Weights of a small self-supervised audio encoder (BEST-RQ): 65.5 epochs.
Rows from block 3 of a small self-supervised audio encoder (BEST-RQ), named by matrix and row number. Rows with one number belong to one neuron. Each number is 500 + 40 x the weight over its row's rms, rounded and kept within 0 to 999. All counts start at 0. Numbers have three digits each. After the name is the row's rms in percent of the matrix's.
After each neuron's rows are labels from the 100 clips, of 14976, where the neuron reaches its highest value: "strongest on" is what is common among them. Only what is clearly more common there than usual is listed. The data: synthesized solo parts of chorales (CocoChorales). In brackets: how many of the 100.
# fc1: MLP up (model.blocks.3.mlp.fc1.weight, 768x256), inputs 172-255
# fc2: MLP down (model.blocks.3.mlp.fc2.weight, 256x768, transposed), outputs 172-255

fc1.5 162:495467496447503533520497511436445458421558423488442454539452489514494577520552438550488540567531485458570530481467466526490550543448521493519455500462560425518477379518402437528483443461521427470519451542451488487456515493478526588485488547519517503520
fc2.5 158:549517523488453526559514501553542580445518438424479556532456531408512511484427450448436460553483478528464544502483505497526547489569453493452485546461517537485514491495456505467542520542435522474555460502512512486519500499510438568514482441546451447494
strongest on: oboe (61); note D#5 (27)

fc1.454 150:483545472481525597503526488569524546435511486548459561517538486486560611493494447518525489435506525490428493511450577533477492492497509467507543491481569550435474515569481517572507488509502499586509475511504568526585492522490514545522497471486466467535
fc2.454 148:505494466542453515496458482443469590447435540518474473495518529438570408506517464460458514472522444531440509498451493510491528501523458451530519493529491456414520506482444557466468454543437515540501549569463477456487479519546561551461524523540478465510
strongest on: bassoon (49); note G#3 (29)

fc1.516 147:516512476520463473533487440445540459502495520536534477534400442475467488538502423493489508416419499410472544526536490466467444509490481458500509461462571529516483473470477604386530464512561476518514462461492514520492425468532466473477561425493535432442
fc2.516 142:567488460497493515440447480542474449554557454510522501435492416528502486517486466520591487521557528495505499529470514512514426550515519412592509543517447458523465474544390514492526483542557457485526484462517484479515419488535426496520567484558501483432
strongest on: trombone (28)

fc1.636 132:465506485530447559527489477560496502425522576545575476517523464494533550460485549486500550421497584485463575554455515525552454559571494405504505491465515474526447509522538583580457548521619503475472483410490450498523569470468489430454520490562528443460
fc2.636 127:527418492507482481526580501499527483538496563526440480538519505552470510492515489474486358514475445479480518505486500526435393479478510510529438467501482481531521540489508513540464490483440480537508482499500416524446477446555446523527420535466481424519
strongest on: trombone (55); note E4 (47)

fc1.655 124:611462509538497510457519518464542531509444481570453508526399496439494536513491495487423517485529501520526411474600389441543542504528487515517453484521483438536485490479476472510491458502444449446489483482527575464516484474501461563521485477534479538480
fc2.655 122:501421536468519501499446485507458533468513524473579509485548518525492529512515474519539474522536537523438557516466492451503498560504490366546488456488443569495471428522550532464531516560571530516497533443560473473588455470472476449486495441580523473477
strongest on: violin (58); note A4 (27); note B4 (25)

fc1.558 142:492440418362486504536580455488459474503407457589540489458529475499463501553569489531497454444440481541452468472478512504414505467478457505456591370503532438491546570545541543462454457511483443526494495470542527574523426529487538475540514478458479451433
fc2.558 128:507520442509488481523499511523501516624455453545438476448538487483562487493485551556492451463495475500509482488523542541451504487486559551496522426509495463436521551503451479548463459519483496550512470496495534480532524501585527464557503489481474496532
strongest on: bassoon (89); note C#4 (55); note C4 (51); note G#3 (30)

fc1.181 141:443469517543538469463537521563547494441457504500432478474466477516492463506431497505409514563519474542398503512550472422548504497532472493545489534459473441485472514537460481461488556528492423500431460393499540444469488459503561529523549491631514421513
fc2.181 142:533538510519476510407535510463485537384503444512508473452463523552555576507538480570497468515490543462550525509457543524496484510512480480468483435537502475460495507525576497460520464472521605532498516495520460564494441501535486472462513509467545489460
strongest on: note F#4 (59); violin (46); note G#4 (42)

fc1.430 138:460514525449466403457496453452520448493402490542460394490545461532526471521459506503530469522453449436465522528549481406430430424466422502490500455497553515447589513511516578484448497537492447472516472482544579487517492494543483479605490524470434421509
fc2.430 141:431463522507478518496468476553544536452511513472585499598498503490562503463482476438539435559521489467481476489480468540493544585462485436564466465459474509473541478514498534564507558492525530498468463461559410487505479468474556445556528497499427430572
strongest on: cello (78); note C4 (46); note C#4 (46); note G#3 (36)

fc1.308 157:512528553492510537578454497512447522518539472515511543440542528478440461526486476500560491429410507522507534506561544502455499440506509518403509471459441561504474479469514495449605497551545496538522462473509551529546503452486448464515467519556469480503
fc2.308 153:481520498419435469510407493500502547514500590535522514485471529514486529494523461489465486475473516516529568450421437476500447508618493490594523475531466473510443520474436541521493481488488513513533455410532531516503463528597488529550593455583474489476
strongest on: oboe (80); note C5 (65); note A#4 (43)

fc1.716 137:580439554457523528541513510489486531558419486490457485479443487469452529577550476513501558557542538579484494530526445522556539499547511502492476480503482516538456428505476410532515512475484531546548470535517522430508526508480482511533516478568537537532
fc2.716 138:519545464550467478539539478495497496417505482499527499447502483430563519546474460522410471492498529515537466580544530524470517460379507521481499416507506475512502595476543480490523514545500566462553469505521501502468530608490540507488551444483470476485
strongest on: note F#4 (35); note A4 (31); note G#4 (26)

fc1.85 132:428413540464549474526515471480502462496497464514504463479519444555455483553491463510511472510535549535491473585500501483442510509500468491481497497513483484522482488581502548479476486543463489576516504522532489536470423486549519485507505499596527550482
fc2.85 121:491525475594627488466493505496493512583512449533498523478526507520512478433515448513518503508529519497554526450477506484469543478490485530514459428521509490478501527370496532502470523472473506481532501501521486485467578502468535585422491484463568428502
strongest on: trombone (99); note F4 (63); note D#4 (51); note D4 (47)

fc1.630 120:493438461528519520542578511495493495499509487492448463549464493513506542514528460601402445526430458467554454536469542470460470414447460486569547461485579499537512492454480542517496464466531486537496497500529476513539509496548522542523585488479486501488
fc2.630 110:507491476440474536456474534544504512397454518546549488500492495469523526500559462504438521486527557471449492519503387479595466505540462548593500494514544438459551492514458511524512578482477536546489498514482510512554476457459552521465501526551619425474
strongest on: horn (27)

fc1.550 141:438512547504519482474494519436541452521505466529507426534540467480469504467472487497485486492520508549489487492536497448491450478459505526555521512495534384528482476520493433527520468496463467469472520489545474516543536521520518485611479463470430400513
fc2.550 136:501532517475550545505514550450510507510479520457457549532475494500514528497483419501593509477475474493513486539494553552506464528537536616461453534472475572489529543531474498506498502477436529503507504520519458514518528512502489480529460487454418504430
strongest on: cello (87); note D3 (37); note A3 (30); note D#3 (26)

fc1.335 056:500498463455451557580532510509493469428555550513541494461565434407469473586571544522468515529440555480502454510561555454531494512530406467438532444534528477499539521472505429503508554502537509461514582526562552505514463487529533452529537502531469528445
fc2.335 057:503533491452439488497509507496437509546542457460519521516489523461521510465431435494574515532550569486495518534524451543546496481453488449514535470485509501522565522470463499514499508552460496521485447473468517547548523547563465558541503408434512478542
strongest on: note C#4 (30); clarinet (26)

fc1.165 146:587513539417494504492478459472490490469524400654513441453431506461511433515482502424557481546448531539446537487533505529487566428544451501501492496490508528509481535522430494506430571496509468541495458461504431520507535475481541523519500494529475446490
fc2.165 142:534484477532570511525485489532513478511527470436570509453532542541422507449523480546526443418500509517562438530522544510446454539431548526495459504580526481498470465467509537466472490502477502475545523459518496516472472613465486575504476485522408500492
strongest on: clarinet (61); note D4 (57); cello (29)

fc1.314 141:479512523491506465490562495478538529476508615586504452491427442552512408501462518431463540504559486550462512499546475497543547509561436490544519501424469539525565548545476509525552541478515479553501395492515538440463535428531568417536475527586522543521
fc2.314 139:538509503502523456483500517504438481520528476449478481487526408467499513533555540492482500487527511553459519496454475498549442527502499553529487475500470494436456505459399473534459528538557503496473535530503471473432491587468531504549514440571545568486
strongest on: clarinet (97); note F4 (97); note D#4 (37); note G4 (29)

fc1.476 135:539457490501515501562579513482529487461439578520444496547434458469386533519537496576482516426418435512574394515454464490497438530447453410512533458530528434522488513513489483461532435471459505508515502498520474525478417509559528473489453538469459467423
fc2.476 151:492480514450463577534498487524486490428521397445540517450532536536530525557485474503492519508574516461501544526484461503543466426516493556504507464555452605454510431535446526597450558485523486524484523548516549481535457493439615567569531512567586500517
strongest on: bassoon (51); note A3 (26); flute (26)

fc1.215 085:477448530490538474480571474524580471455415559524482482510481486504565549514433441547505523465547507436442553604493529517487469532411486441484534448430551441452522499508438557543442576523533558556449478498471556541521512486509514565504564475523500477533
fc2.215 078:498461487479511403577467501515449501457533466486470523509499464509419478512508431571549442479484546464514533527507394471487479454527539483482502476553478495516489495539531511548540521474500506526465475520520480506564523463480546436543572565540506529515
strongest on: trumpet (92); note E5 (51); note D#5 (48); note D5 (38)

fc1.569 111:541449514488555542499558524501566452430497533524533497529491523521550539492541490527510491400514538454526491555480504488498484496498446495568528420390571484556522464504426539429495472525487480526532516490475485491559520457487508490525559487509471505442
fc2.569 113:485532491470509516554472520550488425492478490478463482542450519512515423478459448414499549519489451508513419405542537541521563469419541480466468476535556522482526493446411534510515500538478418457511491541508432534486527480522457509527405527426493526527
strongest on: oboe (25)

fc1.471 135:547494544528511467550565519405497471511429522511459500489517457563502473473485465560518475451496565443444581493474504565458474546491484448536439470513498536442578477546556542509459502524482470517477470473491546483456446481453529531506490476487429531439
fc2.471 148:503514554544518508449559514467393540545519472532494494517417480479409431495576497469563520570498533533500493464468530508583529490549538473520487514458533435490490473522540476390568432478462520509543519474481444512535459571498465554498472556501504529505
strongest on: note G5 (40); flute (33); note F5 (31); note D#5 (26)

fc1.328 139:523523526461491499537501565494569541495455578606457576488458543437529531482489466500468454570499490559469529463508509451432498492510504447500535487397526497444538540480447535489463589522534537505468521514487595492531451480511530528543459505494415469464
fc2.328 129:442441504525534531503471518417463475553526495451423483548497539502479403489526508494539504502529504531505456480505472514490556517525492436526505533509483551466489403483508423521511468522497442486504529469503467460515480585476538519574502644561399518459
strongest on: note G5 (38); oboe (38); note E5 (35); note F5 (35)

fc1.617 117:488481540495439429468512523563545446505481490578493450499504435505441440506556509555512516503517438417463425478502514488498480484446475484556509457485561475447526515527500489457451539553503422539471497490510467495409497460519512456549524437493518563481
fc2.617 126:456466497504505443514500468465442537560496437483416584537528483468474486452451514509513475551485489464513453426546412445506464505538515569502520534537461493483518453490545449495554508474493471476514526500529571501475500436553507443576466498491490486463
strongest on: note C#4 (43); bassoon (37); clarinet (29)

fc1.548 144:495503530530512554558499502525451490523547436555479487461459461511465516447566475507489489463502513503492401510473474454475538430477554476530519489489482454476490429566473540492556479494475491528500529507509455473502478532411522493560455523541483521534
fc2.548 163:543517479551571448477529507531549511515458516484477493478525510453452590548487456398536476497487435480520510493503531482513488449432454526470518478514482414436556548525448501441529476527477489525493564454528531479485494485524446508549505499478476487482
strongest on: flute (96); note D#5 (86); note F5 (51); note C#5 (49)

fc1.353 147:516468469490466526557578533535456519508523519519467545463526481486508493475541488515404473500469455482513477589446573455409439514530462520410420513484491492539475489514548549482520501470446542488552477551499558520526481504532481553501554469504416538498
fc2.353 137:500556509502469498474473483506527500546527490507516429499499455510485559511495506501501544506509492444506452514458493557498407541469572658429490560396528491495447449481484540500487551522564588470492415488472523491493516481476504482490522559513456460569
strongest on: cello (93); note A#3 (74); note C4 (35); note B3 (28)

fc1.359 132:564484538507466461474535559400473463460483463525503469433518516508515583517514505506502512464459537457474518487491495511527530534458522479461483534505505468504449480464528467492441516448533443443479546518496525534454453485534511528456494432516485520469
fc2.359 139:531487498469437458473594487452513499506486431504557514489499541492496586512499442480512487531467446493519475442586536526465467510513440498462528478558505405571454530491433507468487484488548587546411499443546533478481564630574518464537448404518559464548
strongest on: violin (55); note A#4 (38); oboe (33)

fc1.243 137:491535531497506501478554538459549497514522527540493448503511413477492490514534519445506568555561452538454525431533505497543541468519481466474534484470410514480570489547453475517450494476507528523458488486476468461463496477492584473509533469576538511569
fc2.243 146:549556518493581476515513478426430559550529476427507467519582464497530531543530570489550411494472508529484527464471470477520509516497463521489529460554512486414501519424467470501387463510537553424465560524508514516440490579460573480521542511505510466462
strongest on: note F4 (42); note B4 (34); note G4 (30); clarinet (30)

fc1.26 076:458525532479444430534536505453466440473513420523441513513505426469495469437554449494493510498512527491515559522534484415534494518527483426546454496534531562463559477419450527492436550508538425481533435444491569514472456511502538525486505470560504400508
fc2.26 071:431469446450558533499514513542527482466492488430501412475543476516467482508485530525476543537451575578541511514499502470545511524506501519499515455497482495433518484584531532487470498495525510493517505523504470536498495491495497484460562498514543522526
strongest on: note G5 (28); trombone (28)

fc1.440 151:532421434520505569472496542484449489487483486470498474460476495492465495576565503545570556495463503538508492448498479488523477501493515449520562436537472511524397371518509491525541496497568439512514576524506450535528440525489486463483480527591499528534
fc2.440 148:573471529538467499466563459461433534516463477540515573462506539533503483500483506544516548538465442502518430456541510510490461482562490508477571488527485511569496531495505494458457506485546486554467494441540551509455559618487617411530506530546449513427
strongest on: violin (62); note F5 (54); note D#5 (26)

fc1.518 113:488501510573494459488519499541514496457484489500455495507429475491513519511537490494513442523487474533539494500501434480447528470481520488527533490447385480520553491521459547529565501531473507547569491533481491433524396492501465540484476536499464498490
fc2.518 132:447508468405487463395538600534446574485486442523530531455589532564482529495522506485501502508512560542498500471500489526424472553553496520554483459524524480495513571462572490479494530495476570482554520487506497470511511550525535527457471522514487465494
strongest on: flute (46); oboe (38); note A#4 (37); note C5 (34)

fc1.112 077:500482441516481459464483516519505375449524552599499459526516470500473487487557496528517464549556574501531483482489551450471520495530500472530476485427509483418553547516473542497452485471559455463495463538575563450486500414457492528513479526496499507457
fc2.112 079:504600593542475450409438506512555581557454473501485561515517514515483524447483421500519471505462472433476516458552505538472476510525554522534415635477530504515526525539494537495506507467468488544519519461499536516541547464467476456551533464504431466586
strongest on: bassoon (45)

fc1.288 130:466536515448506515442470517479520454458522499535537451538475507515520445497541485545567435508515540445494574491490542553438583514550502488557576503509563471448540493536426510495503582491571475496508490526522504526514468450509555473490537517454468501467
fc2.288 148:536469461456503494499505495556514488516525483458449468549497483487516470547516556519513544471505492489517478539444504495497481527531433472507442528439583489478505488554474419496492508478484501546478497528521510502471557463473532436531510492479460515456
strongest on: trombone (87); note D#4 (63); note D4 (44); note E4 (31)

fc1.276 136:579451543420421479484495497417565478504595552500519489521413481482517484508471456476506495574510559533541506563506445422530504546505451515500545480446518484533474508526535466527474496515539456474436502469514518530551543402462536530545507553464421494513
fc2.276 142:503485509553529486495500438495476574484463518427576402539478459515491552505445466517575487494493439496465454559444554542488432526567401537551484528449503544598525425574528524473558454476506468582536511462497492523455463468459419478571478499506431483480
strongest on: cello (42); tuba (30); note A3 (29)

fc1.605 138:479453471463425514499648445550490507487485516561567555470517429425489513462527491486500524460527484496516445524571511463523498545515490443471532438505477445520531506558486488484536488481494426525500426456484502537468486507473514455511472416493514501527
fc2.605 140:420563474534481469481536436540549500505432468514504544474506472479532496473510589528484593437502536506452488459587491560480537532464453480562501554553532486510497544478514485529493489548506494574473461497487479468492528461480497477528466482448581496521
strongest on: bassoon (97); note C4 (57); note C#4 (44); note B3 (34)

fc1.387 078:502483535438534547560550498408549448388519554509471506438533549488504445498570507525436499470526550432512529537488487430531546472561468495494496495449520481536472448462466453512500458499587448500482504506563563407491491497548526545503561463549494488444
fc2.387 068:515533473459518488435519465444534515468520443510419504489497532510478534468521489484497435561581474491567531420419443437457523493580477514476519530473435515537546521541544489467492543457501512502550464434492498457506479486499575480532559500522501502519
strongest on: note F#4 (44); violin (38); note A#3 (37); cello (34)

fc1.2 134:475426426485518563494524491456425493467491449508439480485445458473547461523573534513503480516510534533512578492440456449462513490577527512521526491504472454466452450495548483535494497481542480474545519531552487507454509519482508547501525529482534493456
fc2.2 124:508507451512530522435583554489578526457429490524519467500528500471498540523456457502503457449455491484433441457466559505462483397544471394470535468504550468536540526573509515544531498521559507520511536488499559481562485480442556481628484521494496488527
strongest on: note C#5 (71); flute (63); note D#5 (39); note B4 (35)

fc1.472 096:480518512529465413441523464499464487420532536510536422514507533448508462529489497517506514439479533387429541520454508454554480539521500500468478499371521455511541491529537473428553493524479435535511533422500564523530479446557480485525570444497495438516
fc2.472 105:475530494491498458463575531526495514489439482515412434553451503536548472477381553500569541467586470540484431530542529513553458464528582524524460485447456538495502460495552471465554493469531444537565527479539481482499570499514475553552389501518533500554
strongest on: clarinet (51); note D4 (50); note E4 (32); tuba (26)

fc1.265 129:547475550526554453512468488530497490473500408500411468480429507458555490473590459494534450425400481505507487475530495485426523520571497491463484508486518510514474480465440492446497474488470526478528508517471513552528516470580477467498458450497476474498
fc2.265 149:465525469421424489494527556453541547486469546555526478493495554443532509478462444497476535525531499542476569579482539530490483525490435505512538517484548458495436464571556533505557502545470490499543514449546504419543484483397528456492499476482472467516
strongest on: oboe (79); note G#4 (39); note A#4 (29)

fc1.131 146:559475511504500533440458513465466476486483536595542412504484507465472469505575489508544479506554531438519451484439507536450454469477523473484523452521529494456479496533529512442494540499523465534484527519520454518495506471413481405531464547487443510431
fc2.131 167:533508501524514470539450509471518482502514437431443434627492472516501535512568531545494481489473450533511548544405503490545534535464453504427451494460501511497484448503464504467456495557537499501492458530551500534491529440522477495511505540460478506449
strongest on: note C#4 (37); bassoon (36)

fc1.251 148:497552497495450507492579452550511506423576458522487510587460504465540486477531493455520553452536521511419496535528504565573552538395457454506537509464490521525559480486497476580559499456575497524494503470483526519520527495542481556538542500470449490533
fc2.251 140:568448523421522469505465549436510527538457549489564478523472487510468469542505532537501441460479516514452476492484484522483500493505421401532518472481451464500449541486528498559470496559536503440515485461503526476495462454545498492468515488523503531417
strongest on: flute (93); note F#5 (48); note D#5 (44); note E5 (43)

fc1.217 130:467494576497474446529522466518560530465408490498436507480492441458478469471589521496532435519464451509526496482585493424538518508494386502489428491494470493429500529458512491499511512535491424477457494474548496527471446414518509488512510524493436459512
fc2.217 130:492498490558492486554447610509474507477434538489488471520473535433517533455463483541529515559508545499551501516491503545442531472501506507524573446544508395498561544496531534470561490532552555560449507555610535511476523535509479534528489561463491482533
strongest on: note C#4 (94); clarinet (83); note D4 (33)

fc1.719 155:553443425527503569471508423559428549465464487540530539439530447488560556481541508549420467465520476534532407496516550509487453474474508507433476452425539503490473503487517503564528501472482434483496470527504497585423531501469506547504489490490443488490
fc2.719 160:456508477579460537475551542551515583486458490509508517496486504543520572454522487560466522524496471472491527532539488446508506513531540471437432460521501530489528431544602494475615477464541510491510447533530606468471500473439477491431509436465479457519
strongest on: note C#4 (78); clarinet (67); note D4 (38); note D#4 (35)

fc1.278 169:515449445510455512581527491484491492490473458490430484524536428506448485507519491465492497478449477483467500487524419442534483501443440492485444518506500488452510493526513430527435497465531498484527473439564475515506521514496506491602576461530500474574
fc2.278 162:549520503447476481510455487535439457517524509557462538457517493525480437483490542476539486471513503521475510487513530486498511475603513498552471484488480513452476542467566505505549462517527496526543454516459504465522486524535503486486445577542514568487
strongest on: note F#4 (57); viola (56)

fc1.643 042:495503466451483494552539544483537531430481502572422582529450479460459493553632494478440553567511529496467577497514420492556548507445423448582554478491498493489525497461437477552530498472485421525494491522501501457534524381547511543491545466498510428467
fc2.643 047:518482561555566463559524558555515523474515485543468533528471434487489478489487559460537572506538506470471471455491438500425496430568464516572484512510516539418536467458564475533470567499476505447463433487531536458520510458454547519469646501564467488539
strongest on: clarinet (74); note F4 (59); note D#4 (33); note D4 (30)

fc1.169 148:477455476477518507565489507464494510477466586542490501456529529537442468517473536509549500550438527485411594473486480482479444478536493487519478493480587425525467518476494482544558545479588503572497459516554546534468492516442542520588561538528461540477
fc2.169 136:445550473556539521548543515473516474512448524490570426432485505494544450536534507475517555499566475499515560470494483494502467447559449398523469428534489513512417449517500470512544462461453483543524512479481495445485428471463537514613480540495526513545
strongest on: note F#5 (100); flute (95); note E5 (58); note G#5 (40)

fc1.665 142:551542451492527525557495470509522491494524510468539531525486497476477461475455447450430523436552506457418473453476427479464492440506528518514487500502497493462509484569496507497503441492530554460516512503508575464594468530491478581566500485517488542538
fc2.665 132:451488495522489478535554514510522580506529466514488497551505502493475522551555484497438530524496454492469496518434569513492475481496448524561514577490567483553509498481523572474539548485528526536539488504552442518497423451480501470549508505479527461498
strongest on: cello (82); note A3 (77); note G3 (34); note A#3 (26)

fc1.632 129:446476498568437474572581420529528500428521521520507457470452461454482445491483507447551489535447528494496517517572431427511521486510523522513490510463455525482494474487494487543524505473518405475456432440463463494536502414488543525528593444566493420490
fc2.632 136:500528473485411446480523476497460469505466439485475498500500521502464507470456556454532526521467476480525547490496534525497530517469524644484440533504486510571518502439497458453522557443485507571580555470466501470414529544488525511497482481463492487515
strongest on: horn (52); tuba (31)

fc1.210 143:458502429502485524461529511552526449513481429505508524482508456565465513486526503529373461463460490529474464455479504461408523473501509489483532444495536549513501525470464537450469505538508404527477491492540514503487453476500549468530490512465496425461
fc2.210 142:550462487483449447475507467475570444515474491521461499451510505453555408513510584505557487459485532436527500508543494532463505541530502534532508507535451500497533465467431437502505516485524515566528512451480498528519491553547458500511552446560461506526
strongest on: bassoon (79); note C4 (43); note G#3 (33); note C#4 (33)

fc1.426 152:494504530481494478478466457512488408468516489518536422474473513452581536471587539535526467401553590481520472454442512500497514594579540482485415544492502441479521524517472451528533537438545533482507509534529451487519460403491481452505492538460459520479
fc2.426 156:541497523504504447421515534484489523498540467545494425552569523538497509459484502492511532463482505447538465476497476507555523537448481465511457570495536404486527608559474515483559544476458460458501482489446476550377459458455479470552475502447542535527
strongest on: oboe (100); note C5 (45); note A#4 (41); note A4 (29)

fc1.596 150:518491531457492532483510501481545520473524523621508491444544540469595535527492502550426544498456548427463533472495485489544544505529490487473578491486489466495502483493457472481469498474553577511497527549474493518492529472580560434565550477552534525463
fc2.596 145:528500438498470458503518508427464469524519433468431517529465494483480507459590517481535373500450427513548481447539542513456515494477485474480428492444522504528483420452472485454460537542499501468544502507457463525446497503560597513516470500424484501516
strongest on: note F4 (49); oboe (30); viola (26)

fc1.737 145:493523521480496483502510493466500473454444535514513514500416486535487552530494481507505583477553521464461555491511502518448449528471469449489485511512505511519481544509497497555474503506522540592448532434573585464520469496505534512502557485463513479501
fc2.737 134:522462458502517545493517492534477509495529474471493547388511541487483551530447487521531523467501492496519497496479537475458406517465555467496489483576495548506455503520508505461533484515443448516461596513461513512535414516523451510560459556460447492466
strongest on: note G5 (37); note F5 (27); trumpet (27); viola (27)

fc1.95 162:466480462507465473498551494539492501507448450505413495550516500457542436516530503498522440448517493523492503472514431497457523510582467479537494527514518495469559496550468476514495552504446405513517593538597469520471407476556495529562523448491491492514
fc2.95 146:451489426458488488460573498523565522488483509500512478474494503464467448521435482458508371499462479467424475467456482529491437511543478470471546447520486488528551521528476538511564483434532525455523557459584492502569477517540503471661469513523420510505
strongest on: note C#5 (45); flute (33)

fc1.446 136:506429499501493423442572489490535480429419524516472480447463504560466476546503460554514523521518461492529499448504522424556475492493533508460487486452521509517492514533517532401487529487496511511481448483518544467448507496493542545627547520524538452501
fc2.446 145:545486527466538515448535485447497515426517413471539470486507505572462496469536466474493475491500471483549531526468501490486476534518415499457479501565472461521500487555539492479557496469489471527512457433518445502535461444447493445488462483432497495527
strongest on: violin (50); note F#5 (36); trumpet (27)

fc1.10 109:497488544456459502451550500468479489556438515543487528475488530520461450510585543488412450510502531445498548518513496484494520466459487490487488489423543509518448419483493592448526600496485518528493486468543523495550446451507543540489566471538478523452
fc2.10 116:492518537564537480518510541530489537422618471556483495495541514465436479471483507442498475557510442441551452451504502514478579489480505552469490554495518503463520570487487541453474502444524507413524541484430437556475510508574512521512457486477484507477
strongest on: trumpet (52); note F5 (41); note G5 (25)

fc1.213 117:491443431507473584584555438474563564416546539485570564377486449471468488503526460493447486534548539490557475461499513427470498446477448514436482451508463532534502543443519550535430513546550465490485489503505564526506424446443482577504561546515473429475
fc2.213 110:457527492525444478467503534523464512466464391448442517548513445551486489535511515524533520512516461541450514468557564523556517492525501497548544491553484527488534503501476502506486543467470461579457490455501451458508436526485570531492480454499483464546
strongest on: clarinet (48); note G4 (40); flute (31)

fc1.589 158:550489519466524527539519542461557532459540471492523542449552525427526481504548488596531489532479576452530500525547490467469497508475502483471523485526482487474545431418435475515522549486529512491515567528540489476572479490486515540484503497561476505526
fc2.589 141:675467531532521485521516534479462545522574519526502531430487498534469436484503479527536497511430410524572456508544508505377475506533458439521459517546556537514478544460476510496511487483461522512537499537562523485503501550527494463470479497545491492445
strongest on: trombone (99); note D#4 (98); note F4 (51); note C#4 (35)

fc1.718 135:435488562503533563512497435493465533473493446511544533470512465459565526513564471579545502520529534476515542518468595504463520516451488497487502487420578522487476459502476520530449526502524523555474551519519472540536429524477632533496523540559513485486
fc2.718 137:539488478532517497469488481564455506565520513541540505467528505533485447435536495441534456513502492507495514553483473493444489567514412558513478500559473493487496562387479541496439544443446547455557436542506450492489510536527569496455510525519496458515
strongest on: trombone (100); note E4 (51); note F4 (51); note D#4 (39)

fc1.54 157:595449431455502536571508574464586443541449570523525514494450465535436479537447473482485517533519502438507445493551489500392468510437494464552507464561556542493428514579519516479446504504513522541456495438516513466494435516483529520525453546516454510516
fc2.54 167:477487476501509567508550563432500491439527516451498525508521489485458530519477504501561501425453528531495520497453507507514469458546478483527508427582497520457501435486495466511543474433538471510488500527557486494539581514537516489554525543469559529454
strongest on: cello (58); note A#3 (36)

fc1.739 125:505484525474574453531501553514461493517493564550562408575460499556409504456526535550489445497505614502515453552529425461548507512558454482582419489442491480446519541587460469478450507467418473478517474469545442507511468429501523444552469509487467523504
fc2.739 126:483542462534542503509548523539405514562465459482445483547462429459497470536457513423520481544470466542462429467522511528489477406455494478509572475541402564472553487522511472453498543458445446397498528512479504508517507587500558506551520423496505447535
strongest on: clarinet (53); note C#5 (35); note D#5 (28); note C5 (28)

fc1.588 147:529512478402423487534530541469484515509408574508499474522500482520491461518455502464436576478504549493483492557464469470596485464414484472515511453423492462540456501497519456472553484529497505548536467480495511461570497523554538494518503561505498418565
fc2.588 149:545467500527535524466510516482489553425464449499476575468552490491506512505487503601526526524412482519514486404542564452544436477568519519477490472540564527523504418491498547480471545514550498525532532502572524533469516504486559491493539486564518512396
strongest on: bassoon (97); note A#3 (91); note C4 (46); note G#3 (38)

fc1.624 155:558446511447492494514616475484531499440447462531409417473489475433513518561513514476500507468386494512456501534563543477451504437524465508489542475490468494480540512440492501515520459459525532527481465533547439486481491452534458514585520419506492550533
fc2.624 132:499532461510526477519480496530511532577450510531506490471458474477475420571497499493523476414511467512528475467554540506453510492468558508535488498504448451490515514498437545492484435529447475481506580492544459460488474497522506453500462452527524531478
strongest on: note G5 (39); oboe (38); flute (35)

fc1.378 152:526539513453538504480471474477463539464469474495478537429521510510562563518471506520540527493560533451470516514454562527509486534567518482454456482391554496514522485547449507522474549471535500558500453522453520427467491484477504554487528585530501529544
fc2.378 158:483568540514467417502500488520508478491445530543493485506439506515464508486478501529510534482486537521485423445540576505436493424528517559571490465561534417475546592429528501424465424401494556507519507529513493482456581584508454526548426510500457444527
strongest on: trombone (60); cello (35); note D4 (35); note E4 (29)

fc1.461 155:484420519456497469583507542454526541487468585500489536460504517486425483534459507505520475507473535500429634524524428498482470485556494501510483502426543454497500500504453490520563556508522515552524453493527539545483443509528549544600552535590466512464
fc2.461 131:405516499518492549546544528487538476561438530478532511497419498497474457518516512492550523453484501477477594484473528498455484464561484417505454504532492518467407416506470495496554459483474506535567514457500495479517441518473537542610490587477518499522
strongest on: note F#5 (99); flute (95); note E5 (59); note G#5 (39)

fc1.67 120:536455510438577459479510442490549460517470470518567455473579520517486543468534441527456412510485483482451457528516529474399502528499469583512498453509574437573474546521505545451442439489460474507537554466541489536553572489488552487599487491452403484464
fc2.67 099:488513498501476518458482465511495481674489489557484500509465513482545515534553454480535493516509479486509495510475572499430497518487502772537472409485540516472514466498472522469525490501514451515497557506520489504499490499484490518528474520511404505470
strongest on: cello (83); note G3 (47); note A3 (33); note G#3 (31)

fc1.574 159:518438462479527483523519508490516470518482496525481427444542526500501500542537514527480481487516491461453425514511532545480455606466472481468466511481521528488484553495529538501454535491494467505478558510519452450487514442587554442578491550501432491473
fc2.574 178:489498490431514489405470506479450465543481490539514495533528539557466528516491542449554493539427452513529464510525513506523481468478460513525484507544462485468502517472493481539470537479495448528493595454501431490513573491470554506609449509505537493457
strongest on: violin (84); note F5 (54); note F#5 (51); note G5 (47)